{"residual_scale": 0.3, "init": "torch_default", "optimizer": "muon"}
Rows from block 8, named by matrix and row number. Rows with one number belong to one channel. Each number is 128 + 24 x the weight over the matrix's rms, rounded and kept within 0 to 255. All counts start at 0.
# convs0: first 3x3 conv (model.blocks.8.convs.0.weight, 64x64x3x3), inputs 11-21, a 3x3 kernel for each
# convs1: second 3x3 conv (model.blocks.8.convs.1.weight, 64x64x3x3, transposed), outputs 11-21, a 3x3 kernel for each
convs0.8 [131 123 100 148 150 141 120 143 134  96  98  83 115 118 113 119 127 109  89 110 140 106 134 180 104 112 134 117 130 130 123 131 142 105 111 130 168 169 182 172 165 179 168 162 181 151 155 161 131 137 140 114 109 113 126 138 151 136 110 184 116 134 170 120 108 137  96 134 128 107 142 146 121 133 114 124 128 115 146 133 116 163 144 177 140 142 176 131 154 178 144 143 120 195 139 115 158 126 108]
convs0.9 [100 113 131 120 128 133 130 151 152 121 112 117 117 121 146  92 101 129 123 114 125 116 110 135 137 130 151 124 119 126 123 126 133 115 109 110 122 122 147 131 131 148 142 128 130 135 130 123 138 145 132 139 148 136 106 131 127 123 138 144 124 129 137 120 123 114 107 142 110 125 145 137 111 128 104 136 144 121 153 153 108 209 159 103 173 132  79 157 114  64 145 126 147 102 133 178 105 140 164]
convs0.10 [144 148 141 146 124 105 163 123  98 140 154 168 119 113 127 139 131 122 118 127 148 108 143 160 102 153 157  94 103 112 112 125 113 151 166 157 126 120 108 124 119  87 133 114  83  97 110 110 101  96 112 125  76 103 131 146 121 112 129 122 119 130 116 175 185 141 145 139 124 113 111 111 143 169 144 135 152 125 160 162 131 155 122 124 141 142 130 102 145 158 112 109 128 107 124 106 150 190 157]
convs0.11 [146 121  93 108 114 113  95 116 108 113 139 137 137 166 170 153 194 192 104 130 184  89 122 132 129 125  84 101 118 104  84 107 100  63  81  87  79 107 117  90 117 128 103 125 114 130 128 122 133 132 111 140 104  94 125 121 117 135 119 131 112 119 112  81 116 140  93 149 146  99 141 142 100 101 138 130 122 136 154 120 125 142 153 184 131 129 186 157 170 206 104 128 155 122 121 143 103 132 122]
convs0.12 [114 136 151 126 110 143 146 138 150 146 121 110 146 147 141 135 133 131 213 175 119 164 136  75 112  90  66 106  94  92 109 117 105 115 124 120 140 162 186 144 150 168 162 179 193 120 134 159 143 128 137 129 140 119 123 134 152 127 132 141 104 117 119 124 168 208 139 155 130 127 119 134  78 130 150  98 125 146 141 151 175 134 116 115 159 144 104 168 142 109 137  93 112 125 132 169 156 132 131]
convs0.13 [105 131 130 134 183 155 103 150 142 183 113  69 179  72  36 161 100  91 200 209 192 182 161 116 122 141 116 106 123 135 106 119 126 104 132 123 126 149 142 147 147 121 176 157 108 106 128  69  99 143 105  82 148 102 137 141 133 130 122 132 112 117 132 156 171 125 128 157 130  90 108 112  41  26  65  72  79 132 161 197 234 187 159 112 187 133  58 164  97  49 112 130 149  84 129 146  99 121 150]
convs0.14 [144 167 161 100 111 174 108  82 164 124 137 101 136 175 168 168 183 200 122 120 242  86 109 164  55 138 144 116 127 103 137 131 123 145 144 125 112  94 109 145 126 134 163 149 167 138 133 188 125 130 150  70  84 132 127 109 113 134 148 115 127 135 141 120 128 139 138 122 127 138 115  91 131 171 139 166 165 155 212 182 141 117  92  96 143 151  96 112 142 170  72  90  99 104 113  97 123 134 127]
convs0.15 [116  78  90 109 144 115 125 123 116  99  73  96 118 107 102  91  96 112 177 143 115 102 188 218 124 157 190 140 132 105 127 159 142 137 121 105 159 156 126 110 134 155 121 122 150 151 179 142 135  91 132 128  95  79 115 123 131 116 134 137  98 118 122 110 162 112 116 195 150 102 172 167 122 119  92 115  83 137 120 123 139 148 143 130 146 127 162 108 100 109 111  90 123 114 140 100 128 136  95]
convs0.16 [138 129 107 162 132 109 145 177 134 142 149 122 150 157 136 155 145 118 123 124 152 124 123 154 141 137 151 109 125 113 121 125 128 128 142 138 134 144 148  97 109 129 124 120 138 129 117 124 115 116 115 117 135 146 120 110 130 122 101 130 131 115 125 149 169 153 128 157 147 148 146 160 137 150 141 126 154 144 106 131 150 106 151 129 107 128 123 113  99  98 106 116 129 105 113 121 108 114 105]
convs0.17 [126  92 110 129 127 122 154 139 135 192 173 141 168 145 110 128 117 129 146 152 157 126 115  99 150 139 155 134 144 121 120 136 116 117 130 123 106 112 111 117 121 132 124 129 148  90  97 121 100  94 120 120 150 134 119 117 126 104 125 133 130 144 157 141 132 140 159 145 110 160 145 134 210 215 131 122 102  69  66  48  71 103 119 159 125 151 137 118 164 146 114 151 135 139 151 107 113  93  82]
convs0.18 [ 93 116 129 112 151 125 136 162 151 145 129  92 151 126  87 160 119  87  92 118 149  94 137 142  93 136 186 105 107 126 114 111 123 115 128 141 164 147 118 128 123  84 124 143 103 125 105 130 116 121 114 131 122 125 101  97  97  98 104 108 103 108  99 123 120 116 133 168 132  91 131 125 114 119 140  90 105 126 123 116 135 142 141 131 135 124 115 136 144 151  77 101 127  94 107 125  93  96 101]
convs0.19 [107 106 110 116 113 125 117 133 142 126 150 173 106 130 158 102 133 127 111 110 145 122 112 114 106 123 136 114 128 136  81  92  95  76  85  73  96 140 126  91 117 122 128 152 135 120 110  93 101 154 144  87 141 154 114 112 122 128 137 123 140 135 135 153 151 172 118 126 150  87 111 125 137 116 110 137 129 129 177 189 203 126 119 108 125 138 126 151 155 156 119 171 151 119 142 108 157 154 139]
convs0.20 [112 116 106 143 150  95 147 130 148 137 120 118 141 131 142 120 128 140 163 139 159 167 146 107 124 113 130 102 135 136 112  98 100 131 107 105 152 131 107 150 184 147 130 167 140 131 172 158 134 152 157 143 118 129 124 126 116 128  86  99 132 126 100 103  78 116 109  70  89 130 111 120 129 142 134 126 166 161 132 126  94 107 109 131 125 106 148 131 127 129 138 145  98 173 137 108 164 170 154]
convs0.21 [134 119 133 122 104 175 154 127 131 119 140 146 128 172 133 144 154 149 107 122 135 101 134 163 149 110 123 122 118 143 117 101 139 141 127 117 113 115 151 122 148 189 120 124 138 104 136 111 129 120 113 136  98 106 126 157 161 123 147 135 110 119 139 126 118 125 149 125 135 134 139 147 170 107  82 151  86  86 126  99 107 122 116 117 133 131  98 139 148 136 152 135  99 169 158  99 126 119 120]
convs0.22 [148 126 125 144 113 127 157 110 104 159 167 148 118 131 129 115 137 138  96 102 112  88  98 102 121 145 148 148 138 132 144 121 115 187 163 140 162 149 129 152 137  96 139 139 111  94 106  90 120 136 108 142 157 121 111 125 129 111 122 133 104 121 137 114  95  97  84  83  89 129 114 126 125 118  84  86 102  98  46  75 105 146 120 139 149 132 142 167 147 169 146 131 100 150 143 137 147 139 136]
convs0.23 [142 113 117 153 152 103 134 111 112 120 139 127 130 123 147 121 133 138 149 152 145 102  96 132 111 117 133  79  99 113 134 125 144 116 112 133 127 134 157 134 144 167 111 128 151 136 109 111  91 108 137 121 134 140 122 131 128 146 135 143 129 122 122 136 162 175 118 151 144 135 145 131 104 142 148 101 115 141 131 128 103 127 155 139 138 145 105 118 117  65 116 120 123 116 117 111 127 120 117]
convs0.24 [152 150 138 177 144 124 172 131 125 113 119 123 123 141 144 114 129 147 139 124 168 120 114 117 147 132 123 160 146 133 153 146 135 141 140 130 164 119 104 171 147 140 145 132 130 121 113 113 112 144 142 133 150 134 120 106 110 117 124 104 120 116 107  96 117  91  94 116  87 128 122 104 111 139 138 108 128 146 106 118 148 122 136 174 151 145 173 133 122 155 106 117 108  86  92 112  72  65  85]
convs0.25 [148 133 168 138 120 145 118 130 128 102 120 133 107 143 138 127 139 168 105 107  95 100 134 124  52  52  84 107 112 140 105 109 116 121 115 114  95 112 105 119 149 139 131 154 134 103 179 170  47 132 217 118 113 118 115 130 137 102 121 119 129 127 105 124  91 110 178 102  58 165 139  81  70 104 117  85 107 122 111 100  98 115 158 174 150 182 155 137 179 159 114 106 112  85  84  75 125  85 101]
convs0.26 [147 173 184 148 130 138 104 102 109  90  77  86 142 107 116 158 121 131 161 129 118 173 117  65 127 113  85 162 118 111 162 124 135 141 137 156  82 142 144 104 162 175 114 148 158 133 123 124 127  97 107 137 137 104  95 102 105 127 125 135 123 120 139 154 132 115 136 114 107 132 120  87 138 145 116 127 133 119 135 130  92 160 154 138 131 149 119 137 139 108  79 118 135 110 136 160 122 140 143]
convs0.27 [ 96 132 142  98 121 133  97  95 118 165 187 198 139 140 131 137 120  92 110 102 145 118 139 143 128 120  68 127 157 149 170 169 154 175 159 145 120 129 123  85 112 130 125 136 142 150 123 109 140 133 142 139  96 119 122 122 114 131 134 125 115 130 115  38  36  33  90 115 146 127 176 169 123 165 137 109 128  99  94  88  63 142 131 130 167 185 224 129 179 241 149 135 158 143 153 185 111 155 210]
convs0.28 [115 113 135 111 102 121 107 113 156  96 145 167  94 156 180 123 131 139 144 140 106 121 120 109 143 120 111 127 127 134 143 138 150 138 135 135 176 127 135 156 123 135 133 107 120 148 132 134 172 137 103 121  73 101 147 140 117 134 132 107 121 119  98 136 144 131 146 131 128 129 122 131  95 112 117 123 168 181  85 125 124 139 115 116 111 111 120 121 115 111 139 153 143 126 128 103 105 117  76]
convs0.29 [ 92 112 119 125 145 133  95 137 135 195 178 166 181 147 153 148 148 159  89  90 155 117 131 156  75 151 176 109 110 116  80 104 101  98 135 119 132 132 153 124 136 144 131 118  98 153 152 118 122 115 111  98 130 138 132 114  74 116 117  87 121 123  85 128 134 105 125 117 109 147 142 100 128  95 125 155 112  82 152 128 123 174 145  60 152 140 115 178 161 137  98 173 146  93 138 135  98 126 131]
convs0.30 [143 147 132 134 118 145 148 123 106 154 145 110 169 164 105 150 141 105 115 122  58 134 145 112 121 124 112 108 112 121  97 115 136  83 106 107 130 109 118 163 129 128 152 122 128 130 131 100 160 137 134 174 142 131 127 110 119 144 118 126 127 140 150 134 138 123 116 140 138 113 150 135 129 140 139 165 150 138 149 121 154 158 114  72 159 113  69 180 148 110 107 122 120 126  99 115 118  76 138]
convs0.31 [201 167 141 158 138 139 137 123 145  86 141 169 129 168 161 124 165 164 139 137 111 142 119 123 122 115 109  99 120 114  96 120 106 110 132 104 122 147 143 126 159 152 113 141 161 135 110  79 125 122 103 118 122 107 129 110  87 146 125 112 163 142 134 118 112  96 148 108  76 192 126  89 106 125 136 118 109 106  76  54  78  96  88  71  65  80  75 115 111  93 168 140 201 189 130 150 234 155 149]
convs0.32 [116 122 134 108 122 135 108 110 140 169 126 112 155 125 101 129 106  89 142 123  91 168 127 113 114 133 119 121 122 140  91 105 108  91  92 111  99 112 133 115 130 164  84 118 138 168 143 100 167 137 104 156 139  75 131 146 140 152 149 148 144 146 143  95  91  85 130 128  91  89 115 109 143 121  84 126 123 109 112 117 112 142 131 102 161 159 104 132 149  91 130 155 134 109 150 154 119 143 134]
convs0.33 [130 138 145 154 158 147 170 166 154  84 116  81  96 123  98 112 130 116 133  83  60 109 105  88 122 119 118 115 110  99 141 123 113 109  98  96 167 140 148 160 140 145 147 119 131 137 114 130 154 143 142 130 119 127 115 145 144 119 133 139 117 116 143 125 113  95 107  96  94 120 118 120 142 113 121 140 123 116 169 140 129  83 124 102 107 142 119 107 130 151 133 120 117 110 112 129 148 119 125]
convs0.34 [ 73 104 150 107 142 138 120 115 113 151 115 118 154 119 110 121 103  95 140 143 101 145 189 147  88 155 160 169 152 154 179 172 143 134 123 114 124 144 151 126 143 143 127 109 104 135  93  64 154 145 121 139 138 138 105 122  93 109 113 119 117 128 122 125  76 138 124 127 164 119 113 142 136 106  93 156 126  92 123 114 106 167 149 140 180 144 150 126 116  87 168 150 174 145 131 168 121 181 174]
convs0.35 [124 152 159 132 148 160 104 131 148 150 133  86 130 126 104 124 123 125 134 113 148  87  70 144  68  92 181  92 134  98  94 135 121  76 109 102 154 151 139 147 141 153 127 118 144 172 168 150 153 108 122 130 128 132 140 128 149 122 114 135 137 135 154 111 100  88  95  85  93  98  98 109 134  99  82 114 127  92  97  82  77  88 106 107 118 130 140 114 144 186 106 126 114  88 118 113 111 105 117]
convs0.36 [134 146 144 123 129 169 110 135 136 104 159 193 107 139 162 131 143 174  93 111 134 116 108 119 143 114 103 138 121  99 105 107 109 126 114 123 167 158 174 167 151 194 174 153 168 159  98  44 166 133  99 160 138 137 128 123 137 114 127 129 119 111 126 157 141 148 129 133 145  91 109 126 141 143 149 166 154 136 152 124 123  98 132 198  98  90 158 117 115 165 128 120 115 172 129  97 150 112 122]
convs0.37 [129 116 138 123 119 136 104 106 121 146 150 137 116 102 106  65  64 106 112 113  97 121 154 115 116 142 106 135 146 169 142 145 158 154 140 164 121 126 134 148 137 133 133 124 118 135 141 141 127 126 132 114 121  85 152 138 123 132 130  97 131 118 123 115 106 135 101  84 112  98  84  90 122 123 105 111 102  96  84 102 108 114 113 114 119 115 105 138 133 127 159 122 104 130 134 148 127 125 148]
convs0.38 [125 113 120 115 124 148 122 139 141 119 115 140 107 141 136 102 106 122 154 154 155  85 121 135 117 110 117 122 113 134 115 116 130 132 105 127  90 121 104 104 137 104 117 158 119 111 151 155  83 121 123 126 135 132 141 169 135 144 168 136 133 149 140  78  84  97  94  69  90 111  88 111  91 114 107 121 142 126 164 141 131  93  92 133  97 110 127 113 115 119 104  85  97  84  96 100 137 110 146]
convs0.39 [139 124 127 130 127 116 159 113 132 126 116 118 100  99 122 103 105 122  68  85 125  87 112 143  92 147 152 150 141 113 158 134 116 111 105  88 125 108 100 148 117  85 116 104  78 137 126 104 108 114 100 107 108  88 139 127 134 129 119 125 131 141 125 168 157 113 141 102 110 122  96 112 123 108 123 129 115 132 149 133 152  95  97  83  97 111 103  97 131 102 145 131 143 138 138 115 160 162 146]
convs0.40 [ 93 113 137 107 123 128 126 117 137 140 135 138 164 151 136 164 156 153 116 140 192 113 115 152 101  84  92 115 125 139 104 112 131 103 115 147 160 148 164 134 138 143 107 118 139 102  93 102 116 113 111 129 124 111 103  95  91 117  97  98 149 145 126 104 110 145  99  96 120 110 129 161 120 146 157 116 135 154 102 119 148 129 115 127 148 124 110 153 141 146  78  98 114 118 118 106 115 106  98]
convs0.41 [161 138 118 145 138 124 129 103 120 178 161 141 159 120  99 151 117  98 186 138 147 178 136 134 152 130 122  95 110 102 123 140 124 127 136 130 110 117 147 143 138 161 148 122 144 131 135 133 153 176 167 129 129 128 110 138 130 110 154 149 118 141 150  89  73  40 112  95  67  78  93 104 121 104  91 185 148 129 184 184 163 175 160 155 132 146 140  97 117 121 143 111 110 149 122 138 178 156 167]
convs0.42 [142 144 139 132 120 117 114 106 113 125 118 130 103 112 132  95 111 128  97 147 130 110 173 138 137 147 138  82 108  87  75  94 106 134 115 131 112 138 136 116 106 109 142 161 125 129 149 152 150 107 130 141 118 155 144 128 135 131 146 134 138 132 131 123 155 105 137 140 114 103  85 104  78 140 114 125  92  94 149  95 104 132 106 150 100 129 118  98 101 147 114 138  97 169 138  63  97  95 171]
convs1.8 [ 97 129 135 117 145 111 111 136  92 153 130 148 118 129 129 152 157 172 128 128 116 130 134 131 140 142 163 114 113  94 100 124 104  96 111 102 150 122 113 162 149 144 146 137 128 129 115 119 132 138 144 128 131 150 177 166 211 182 158 232 174 176 210 153 128 100 135 137 102 110 134 104 151 108 105 169 128 135 134 105 148 113 111 133 137 126 117 114 115 125 145 150 119 171 125  95 125 104  99]
convs1.9 [ 69  69 133 104 127 168 119 124 143 128 156 141 142 152  98 141 140  86  88 127 125 100 146 131 124 176 152 148  96 116 142 140 150 124 133 133 116 108 112 139 120 116 154 149 123 122 119 137 133 130 113 156 140 141 122 131 103 119 128 109 141 152 151 155 117 143 117  73  95 162 122 129  85  58  68 143 117 106 149 147 153 193 129  79 185 138  47 158  83   0  97 121 176 113 134 161 121 139 117]
convs1.10 [134 124  94 126 124  99 122 115  87 146 115 135 147 113 137 143 123 137  97 109 101 105 114 143 130 164 151 144 108 115 145 143 147 164 195 187 155 129 100 152 132 107 131  99  52 156 130 130 144 150 133 141 125 151 127 128 101 116 105  81  83  58  67 143  98 142 120 102 108  96  81  91 152 163 141 131 131 114 162 149 117 109 113 129 127 117 133 142 120 150 110  98  83 164 159 149 163 206 151]
convs1.11 [112 151 112 139 184 108 131 157  91  81 105 122 105  95 132 146 130 154 169 161 120 129 120 100 135 124 112 128 128 135 124 110 106 123  92  70 100 136 145 109 132 143 119 111  92 168 169  88 101 117  97 115 137 174 147 137 143 129 127 144 131 129 156  98 106 133 105 104 136 103 125 144 133 147 119 135 147 119 137 146 116  91 113 175  99 104 182 122 109 157 122 123 138 127 128 114 124 100 109]
convs1.12 [ 91 103 113 125 136 129 139 154 119 124 122 156 136 110 128 128 115  99 158 155 152 154 107 119 134 110  90 148 184 163 124 152 163 126 124 133 133 110 165 130 125 182 116 127 180 122 150 113 135 151 124 115 156 135 123 130 129 128 121 126 123 112 107 133 145 139 110 106 117 108 106 116 153 134 134 155 143 152 137 160 161 112 130 134 122 130 148 121 139 167 109 104 127 140 153 106 139 129 100]
convs1.13 [106 113 138  97  77  92 121 122 127 143 112 125 136 122 134 128 112 156 137 133 126  98  99  97  94  84  75 194 188 179 154 126 163 142 112 152  82 138 114 157 160 118 112  85 113 168  70 111 134 130 152 130 143 117 198 169 167 166 143 157 184 186 195 122 150 140 108 134 142 130 124 115 160 159 131 127 128 128 129 118 141 137 124 128 133 110 121 111 117 150 157 158 137 149 128 116 131 140 126]
convs1.14 [133 113 123 162 108 143 156 135 137  96 123 120 102 136 164 105 142 177 112 128 106 129 125 132 142 149 150 168 158 162 109 128 152 113 108 122 145 144  73 119 154  98 128 144 114  94 112  81 121 122  60 132 164 121 137 132 155 134 132 157 142 144 163 158 122  96 109 145 135 105  88 125  53  72  88  85 106 130  38  28  44  99 142 167 106 128 138 133 141 154 156 176 155 135 133 173 126 126 172]
convs1.15 [128 178 197 133 158 155 152 159 131 101 113 114  97 110 120  96 135 164 105 101  91  94 146 157 144 130 131  88  67 129 117 126 115  49 128 135 115 117 120 110 102 102 161 123  91 123 136 147 107 164 150 100 119  75 138 162 171 113 131 158 115 110 157 130 137 120 133 134 131 145 135 117 142 137 125 164 144 125 119 106 116 119 125 144 108  95 120 143  87  91 172 137 119 121 102 114 135 114 143]
convs1.16 [138 120 122 136 115 140 135 116 145 122 114 136 107  96 121 114 113 113 150 102  54 132 112  82 122 117 105 127 127 131 124 136 147 128 121 133 149 145 115 138 138 117 113 124 137 127 128 135 121 117 142 125  86 110 125 125 128 105 106 117 116 108  99 106 161 168 119 152 162 128 149 151 102 108 123 112 134 145 105 121 118 139 128 117 128 126 105 129 128 124 124 111 108 112 100 103 106  90 106]
convs1.17 [136 172 156 108 124 118 125 130 134 120 128 124 120 112 108 101  96  90 113  81 112 138 110 126 111 120 141 186 151 138 155 128 128 134 122 159 128 117 112 158 124 126 160 151 130 153 127  96 150 135 129 148 120 147 118 130 128 117 138 145 124 135 153 134 113 107 142 114  94 154 166 147 205 187 129 179 150 111 125  70  53 149 125 138 128 130 147 127 134 154 163 188 163 133 116 123 112  82  93]
convs1.18 [130 124 116 122  98 117 142 121 138 147 107 106 154 111 110 139 102  92 127 120 147 142 125 137 133 132 161 150 160 128 117 105  81 112  98  91  84 128 163  90 128 156 131 171 191 102  84 120 131 128 184 165 141 175 108 139 125 140 168 149 134 158 156 141 110 153 140 106 114 155 131 149 135 145 158 109 110 133 129 127 128 122 100 105 125 120 127 123 116 114 111 142 119 134 136 143 159 137 126]
convs1.19 [138 140 106 132 160 101 126 175 141 145 143 136 146 137 114 146 134  95 115  99 148 123 105 110 142 128 128 193 162 166 191 160 161 132  83 133 103 131 163 119 143 165 122 164 150 153 169 142 115 125 126 148 139 118 118 128 144 127 142 147 169 152 140 133 114 145 126 128 137 108  82  84 116 104 115 151 136 124 161 167 164 113 132 123 119 119 123 145 127 121 119 131 166 149 140 168 160 138 171]
convs1.20 [120 123 132 114  92 138 121 102 131 116 132 128 116 130 120 117 112 109 123  98 124 126 136 132 129 107 115 123 137 127 117 120 125 118 117 132 165 186 148 111 149 111 125 134 123 122 131 122 138 138 117 120 141 124 138 117 107 137 117 115 142 123 105 123 162 129 129 195 139 131 154 116 141 147 123 134 146 109 120 122 107 109 149 155 102 118 120 108 141 111  98 110 123 111  96 100 140 130 120]
convs1.21 [157 168 177 140 135 153 143 114 140 122 101 139  96 107 171 107  99 164 163 128  86 139 105 129  82 105 122 151 135  94 138 114 116 111 122 139 142 107 140 136 117 104 137 138 124 125 138 155 143 115 128 140 136 164 140 153 157 153 155 151 165 151 154 143 138 157 186 128 120 155 120 108 105 141 174 183 179 110 141 101  65 118 122 132 141 141 166  94 125 161 131 135 119 142 103  50 159 106 116]
convs1.22 [114 118 109 144 140 154 154 163 181 131 143 145 135 146 142 132 143 129 130 103 163 113 116 135 105 115 138 184 124 130 157 148 147  54  75  78 166 117 121 143 113 116 142 128 151 126 136 126 141 147 128 248 192 116 149 126 142 156 119 127 170 137 122 100  88  91 119 104 112 104 101 111  89 119 148 122 148 167 113 139 164 137 127 121 136 146 123 144 163 130 100 123 112 113 150 127  83 105 113]
convs1.23 [127 138 140 162 154 117 170 140 121 109 119 177 100 111 164 103 112 179 115 115 159 108 140 127  84  87 125 172 134 150 156 138 121 165 150 113 107 118 128 115 123 109 150 145 133 100 121 123 142 141 148 122 103 126 132 119 128 131 113 116  91  93 111 129 118 164 103  86  98 133  87 126 163 128 153 137 112 162 107 105 129 187 113 128 152  98  76 151 124 131 103 119 101 129 105 136 115 121  99]
convs1.24 [151 148 163 133 133 138  90  89 102 121 130 113 128 122 112 115  94  87 158 133 121 149 150 126 134 110 117 133 152 144 130 139 110  77  83  46 130 111  92 132 134 113 168 137  97 114 109 111 118 112 110 142 126 105 147 170 135 146 177 145 135 150 133 120 134 145 123 118 126 130 115 126 125 123 124 132 137 131 155 157 134 103 123 129 110 144 152 119 137 143 147 159 144 153 140 123 150 143 114]
convs1.25 [133 151 158 140 170 148 139 146 127 116 140 122 112 130 135 110 131 149 141 100 111 130 133 108  99 117 123 113 118  99 110 111 119 133 115 125  77 119 104  92 127 114 121 121  91 136 127 126 164 137 149 145 141 152 159 153 172 160 118 138 166 128 132 110  85  87 125  95 106 164 123 125 110 133 127 110 130 122  91  95  98 106 125 117 126 142 116  93 102 105 148 174 173 145 153 160 136 133 127]
convs1.26 [158 154 163 140 123 157 145 129 157 106 144  99 117 146 117 154 171 146 165 146 109 166 124  88 144 114  81 141 157 134 149 144 114 138 120 127  92 129 149  85 108 163 103  87 125 146 122 143 122 117 152 129 129 162 126 125 147 135 150 147 137 140 140 140 116 131 127 118 126 115 119 107 170 142 172 122 131 155 121 119 126 174 137 108 159 101 100 124  70  56 116  99 161  81 123 176  68  99 170]
convs1.27 [153 154 125 132 146 138  92 121 131 154 130 125 122 115 141  88 126 155 151 134 108 167 154 150 126  88  99 107  94  83 132 137 116 121 112 107 114 146 170 122 143 117 156 156  73 155 168 206 150 141 214  66  79 226  80  82  75  97 113 110 118 122 117 151 111 116 168 156 147 152 145 122  95  94 108 126 138 140  83  95 133  93 131 151  81 103 135 148 119 124 113 143 130 103 128 126  71  70 106]
convs1.28 [151 130 128 164 146 175 119 119 120  94 128 185  84 118 176  77 115 154 150 132 138 138 143 124 122 118  84 130  83 108 116  56 110  96  96 105 195 172 135 168 137  91 161 127  87 171 159 146 147 153 135 137 135 116 127 151 110 141 147  89 147 137  99 139 123 125 111 128 105 141  92 127 171 118 126 110  85 118 115 111 124 114  99 129 128 169 164 128 145 116  89  85 156 118 122 134 139 154 136]
convs1.29 [ 75 121 134 115  98 125 104 108 126 126 150 133 104  83 145 106  71 148 107 138 155 107 142 118 143 152 124 155 167 167 165 174 130 197 139  99 109 150 158 127 156 150 158 160 144 136 110  85 147 138 109 162 125 101 147 131 113 134 106  94 147 117 130 147 144 117 166 140 129 127 160 182 121 109 105 129 125  97 141 123 118 132 130 117 129 146 116 122 145  88 170 156 141 158 134 137 156 124 132]
convs1.30 [142 139 121 140 157 167 120 110 132 153 135 137 144 125 142 163 144 143 149 112 103 156 132 121 102 110  93 110 127 154 103 139 160 147 160 165 145 142 113 140 137 118 106 118 115 153 136 112 119 118 129 134 138 149 136 115 107 120 106 106 142 124 102 126  79 138 121  83 111 135 142 116 125 147 172 140 160 143 119 117 154 147 104  82 178 128 122 144 139 105 151 125 157 149 159 173 149 124 146]
convs1.31 [111 109  86 148 131 113 160 127 120  84 106 101 110  93 110 102  98 124 150 110 140 124 127 123 119 115 108 128 102 138 128 108 134 148 158 152 154 149 133 128 120 114 127 117 128 120 128 123 119 112 107 174 148 132  89  96  77  80 113  86  71 118  87 113 111 128 115 145 146  92 156 174 162 131 122 145 126 118 141 120 116 105 121 145 144 139 152 170 140 141  77  90 125  69  78 103  85 102 105]
convs1.32 [145 159 126 120 155 160 120 138 130 135 154 133 125 136 107 134 137 117 115 117 120 157 162 115 146 140 111 176 155 145  97 118 185 131 140 213 157 153  92 115 129  87 122 162 118 147 156 114 137 169 110  84 102 109  94  94 114  95  70  90 103 102 113 107 107 131 152 138 127 141 139 127 131 147 159 156 167 155 152 155 147 127 111 100 130 137  90 132 128  95 114 117  93 116 115 133 112 116 101]
convs1.33 [124 113 104 119 130 120 127 102  93 149 137 138 122 125 125 158 139 123 108 124 142 133 127 120 138 134  93 113 112  82 140 108 108 151 116 121 110 162 181  89 111 138  66  99 137 189 164 189 125 106 117 161  99 114 123 107 110 123 125 135 151 146 126 138 127 118 146 116  98 115 103  79 171 142 129 150 127 117 126 130 118 140 131 103 136 114 100 149 125 124  71  91  98 111 122 128  92 116 105]
convs1.34 [129 122 126  88 194 110 111 147 123 133 131 154 100 120 129  87 119 119 171 161 142 123 119 131 134 101 118 113 109 113 136 147 112 121 131 102 107 123 110  91 130 147  79 122 125 138 127 173 154 155 163 151 142 144 147 137 156 130 136 141 112  92 106 114 138 155 124 149 113 139 160 136 117 141 125 129 130 127 146 129 145 136  92 131 111 108 138 152 103 149 103 116 105  81  72 106 129 123 153]
convs1.35 [131 160 161 143 126 127 138 119 138 115 143 129 122 144 141  97  92 130 107 122 129 148 134 132  99  91 117  79 111  97  83 125 109 108 112 137 149 149 145 140 130 122  98 102  84 143 115 131 144 127 162 121 117 140 104 111 139  93  96 115  88  93  93 120 110 120 121 140 143 128 131 127 136 161 130 120 140 130  97 118 121 138 137 103 144 127 114 145 135 107 103 120 114 125 124 119 145 146 148]
convs1.36 [116  84 121 117 132 156  84  94 111 115 135 123  93 111 141 107 121 152 133 112 101 150 101 120 140 159 163 153 130 133 163 148 147 180 149 143 176 181 168 200 165 164 139 101 110 122 129 126 119 108 127 115 129 142  96 125 123  67 127 117  65 117 112 115 129 112  92 127 114 101 116 113 144 119 103 131 103 118 134 128 123  87 129 178  84 127 164  78 130 150  96 112 118 140 141  94 140 144 122]
convs1.37 [138 161 178 135 148 149 140 152 146 101 126 144 127 146 126 105 131 110  94 105 108 110 125 113 112 126 118 134 140 147 142 138 129 132 115 145 154 133 134 126 123 131 131 140 135 102 113 123 129 136 148 115 107 103 120 135 111 126 146 101 107 111  94 120 159 122 122 140 144 102 104 143 146 158 146 151 153 129 144 121 132 111 128 139 142 133 178 119 127 142 193 182 191 133 134 148 123 108 117]
convs1.38 [143 124 153 177 134 159 148 132 183 116 138 115 139 147 142 124 130 115 164 132 162 158 111 136 132 117 130 148 154 157 158 163 154 158 161 164 104 108 131 130 142 177 118 159 190 126 130 130 139 127 114 124 126 130 157 133 122 164 107 102 151 111  94 145 157 133 120 153 124 130 123 125 132 150 139 116 122 145 101 116 147 106 141 137 128 167 158 119 151 139 115 105 109 131 137 130 143 137 135]
convs1.39 [135 148 125 132 124 103  98 101  96 145 141 149 132 134 160 119 131 129 101 137 167  88 136 154 140 149 195 108 105 104 118 141 129 158 175 158 202 133 107 176 123 124 144 110 103 134 145 136 120 148 134 131 147 148 129 126 107 140 144 125 148 144 120 168 165 148 156 173 148 132 138 127 113 147 121 135 164 124 147 161 117 139 148 113 133 145 106 129 103 106 136  95 130 171 134 139 102 111 147]
convs1.40 [151 161 179  96 114 157  99  99 126 139 128 142 156 135 150 176 136 159 116 140 139 120 133 129 107 121 126 109 116 128  92 106 146  72 109 124 100 126 137 115 133 120 135 150 110 102 140 111 154 171 136 179 153 116 163 131 132 171 150 157 167 167 161 106 118 126 112 134 143  87  95 117 161 135 143 135 128 128 129 124 124 132 133 141 168 152 131 158 141 123 124 113 127 141 104 122 155 126 115]
convs1.41 [ 79 100 121  86 114 129  96 124 144 133 143 122 138 135 105 113 123 112 151 130 140 127 124 154 158 163 191 164 171 139 141 137 117 137 125 120 120 128 134 126 134 140 132 143 146 136 159 133  94 137 145  98 116 119 120 113 126 118 101 101 159 139 120  98 116 109 113 123 119 115 127 134 108 141 133 120 150 153 160 195 181 101 121 133 111 157 166 109 139 165 154 150 131 140 127 116 156 137 141]
convs1.42 [112 122 185 151 157 118 127 144 144 147 138 144 158 147 149 138 112 124 102 134 166 123 118 111 154 126 123 142 145 127 156 141 112 157 141 139 125 109  92 150 124  99 164 120  96 117 128 150 120 139 131 138 145 149 124 150 157 124 159 163 105 131 174 144 131 107 142 135 127 122 141 170 124 126 126 130 137 129 129 143 125 131 100 124 121 137 123 129 115 113 126 135 146 128 149 207 141 107 125]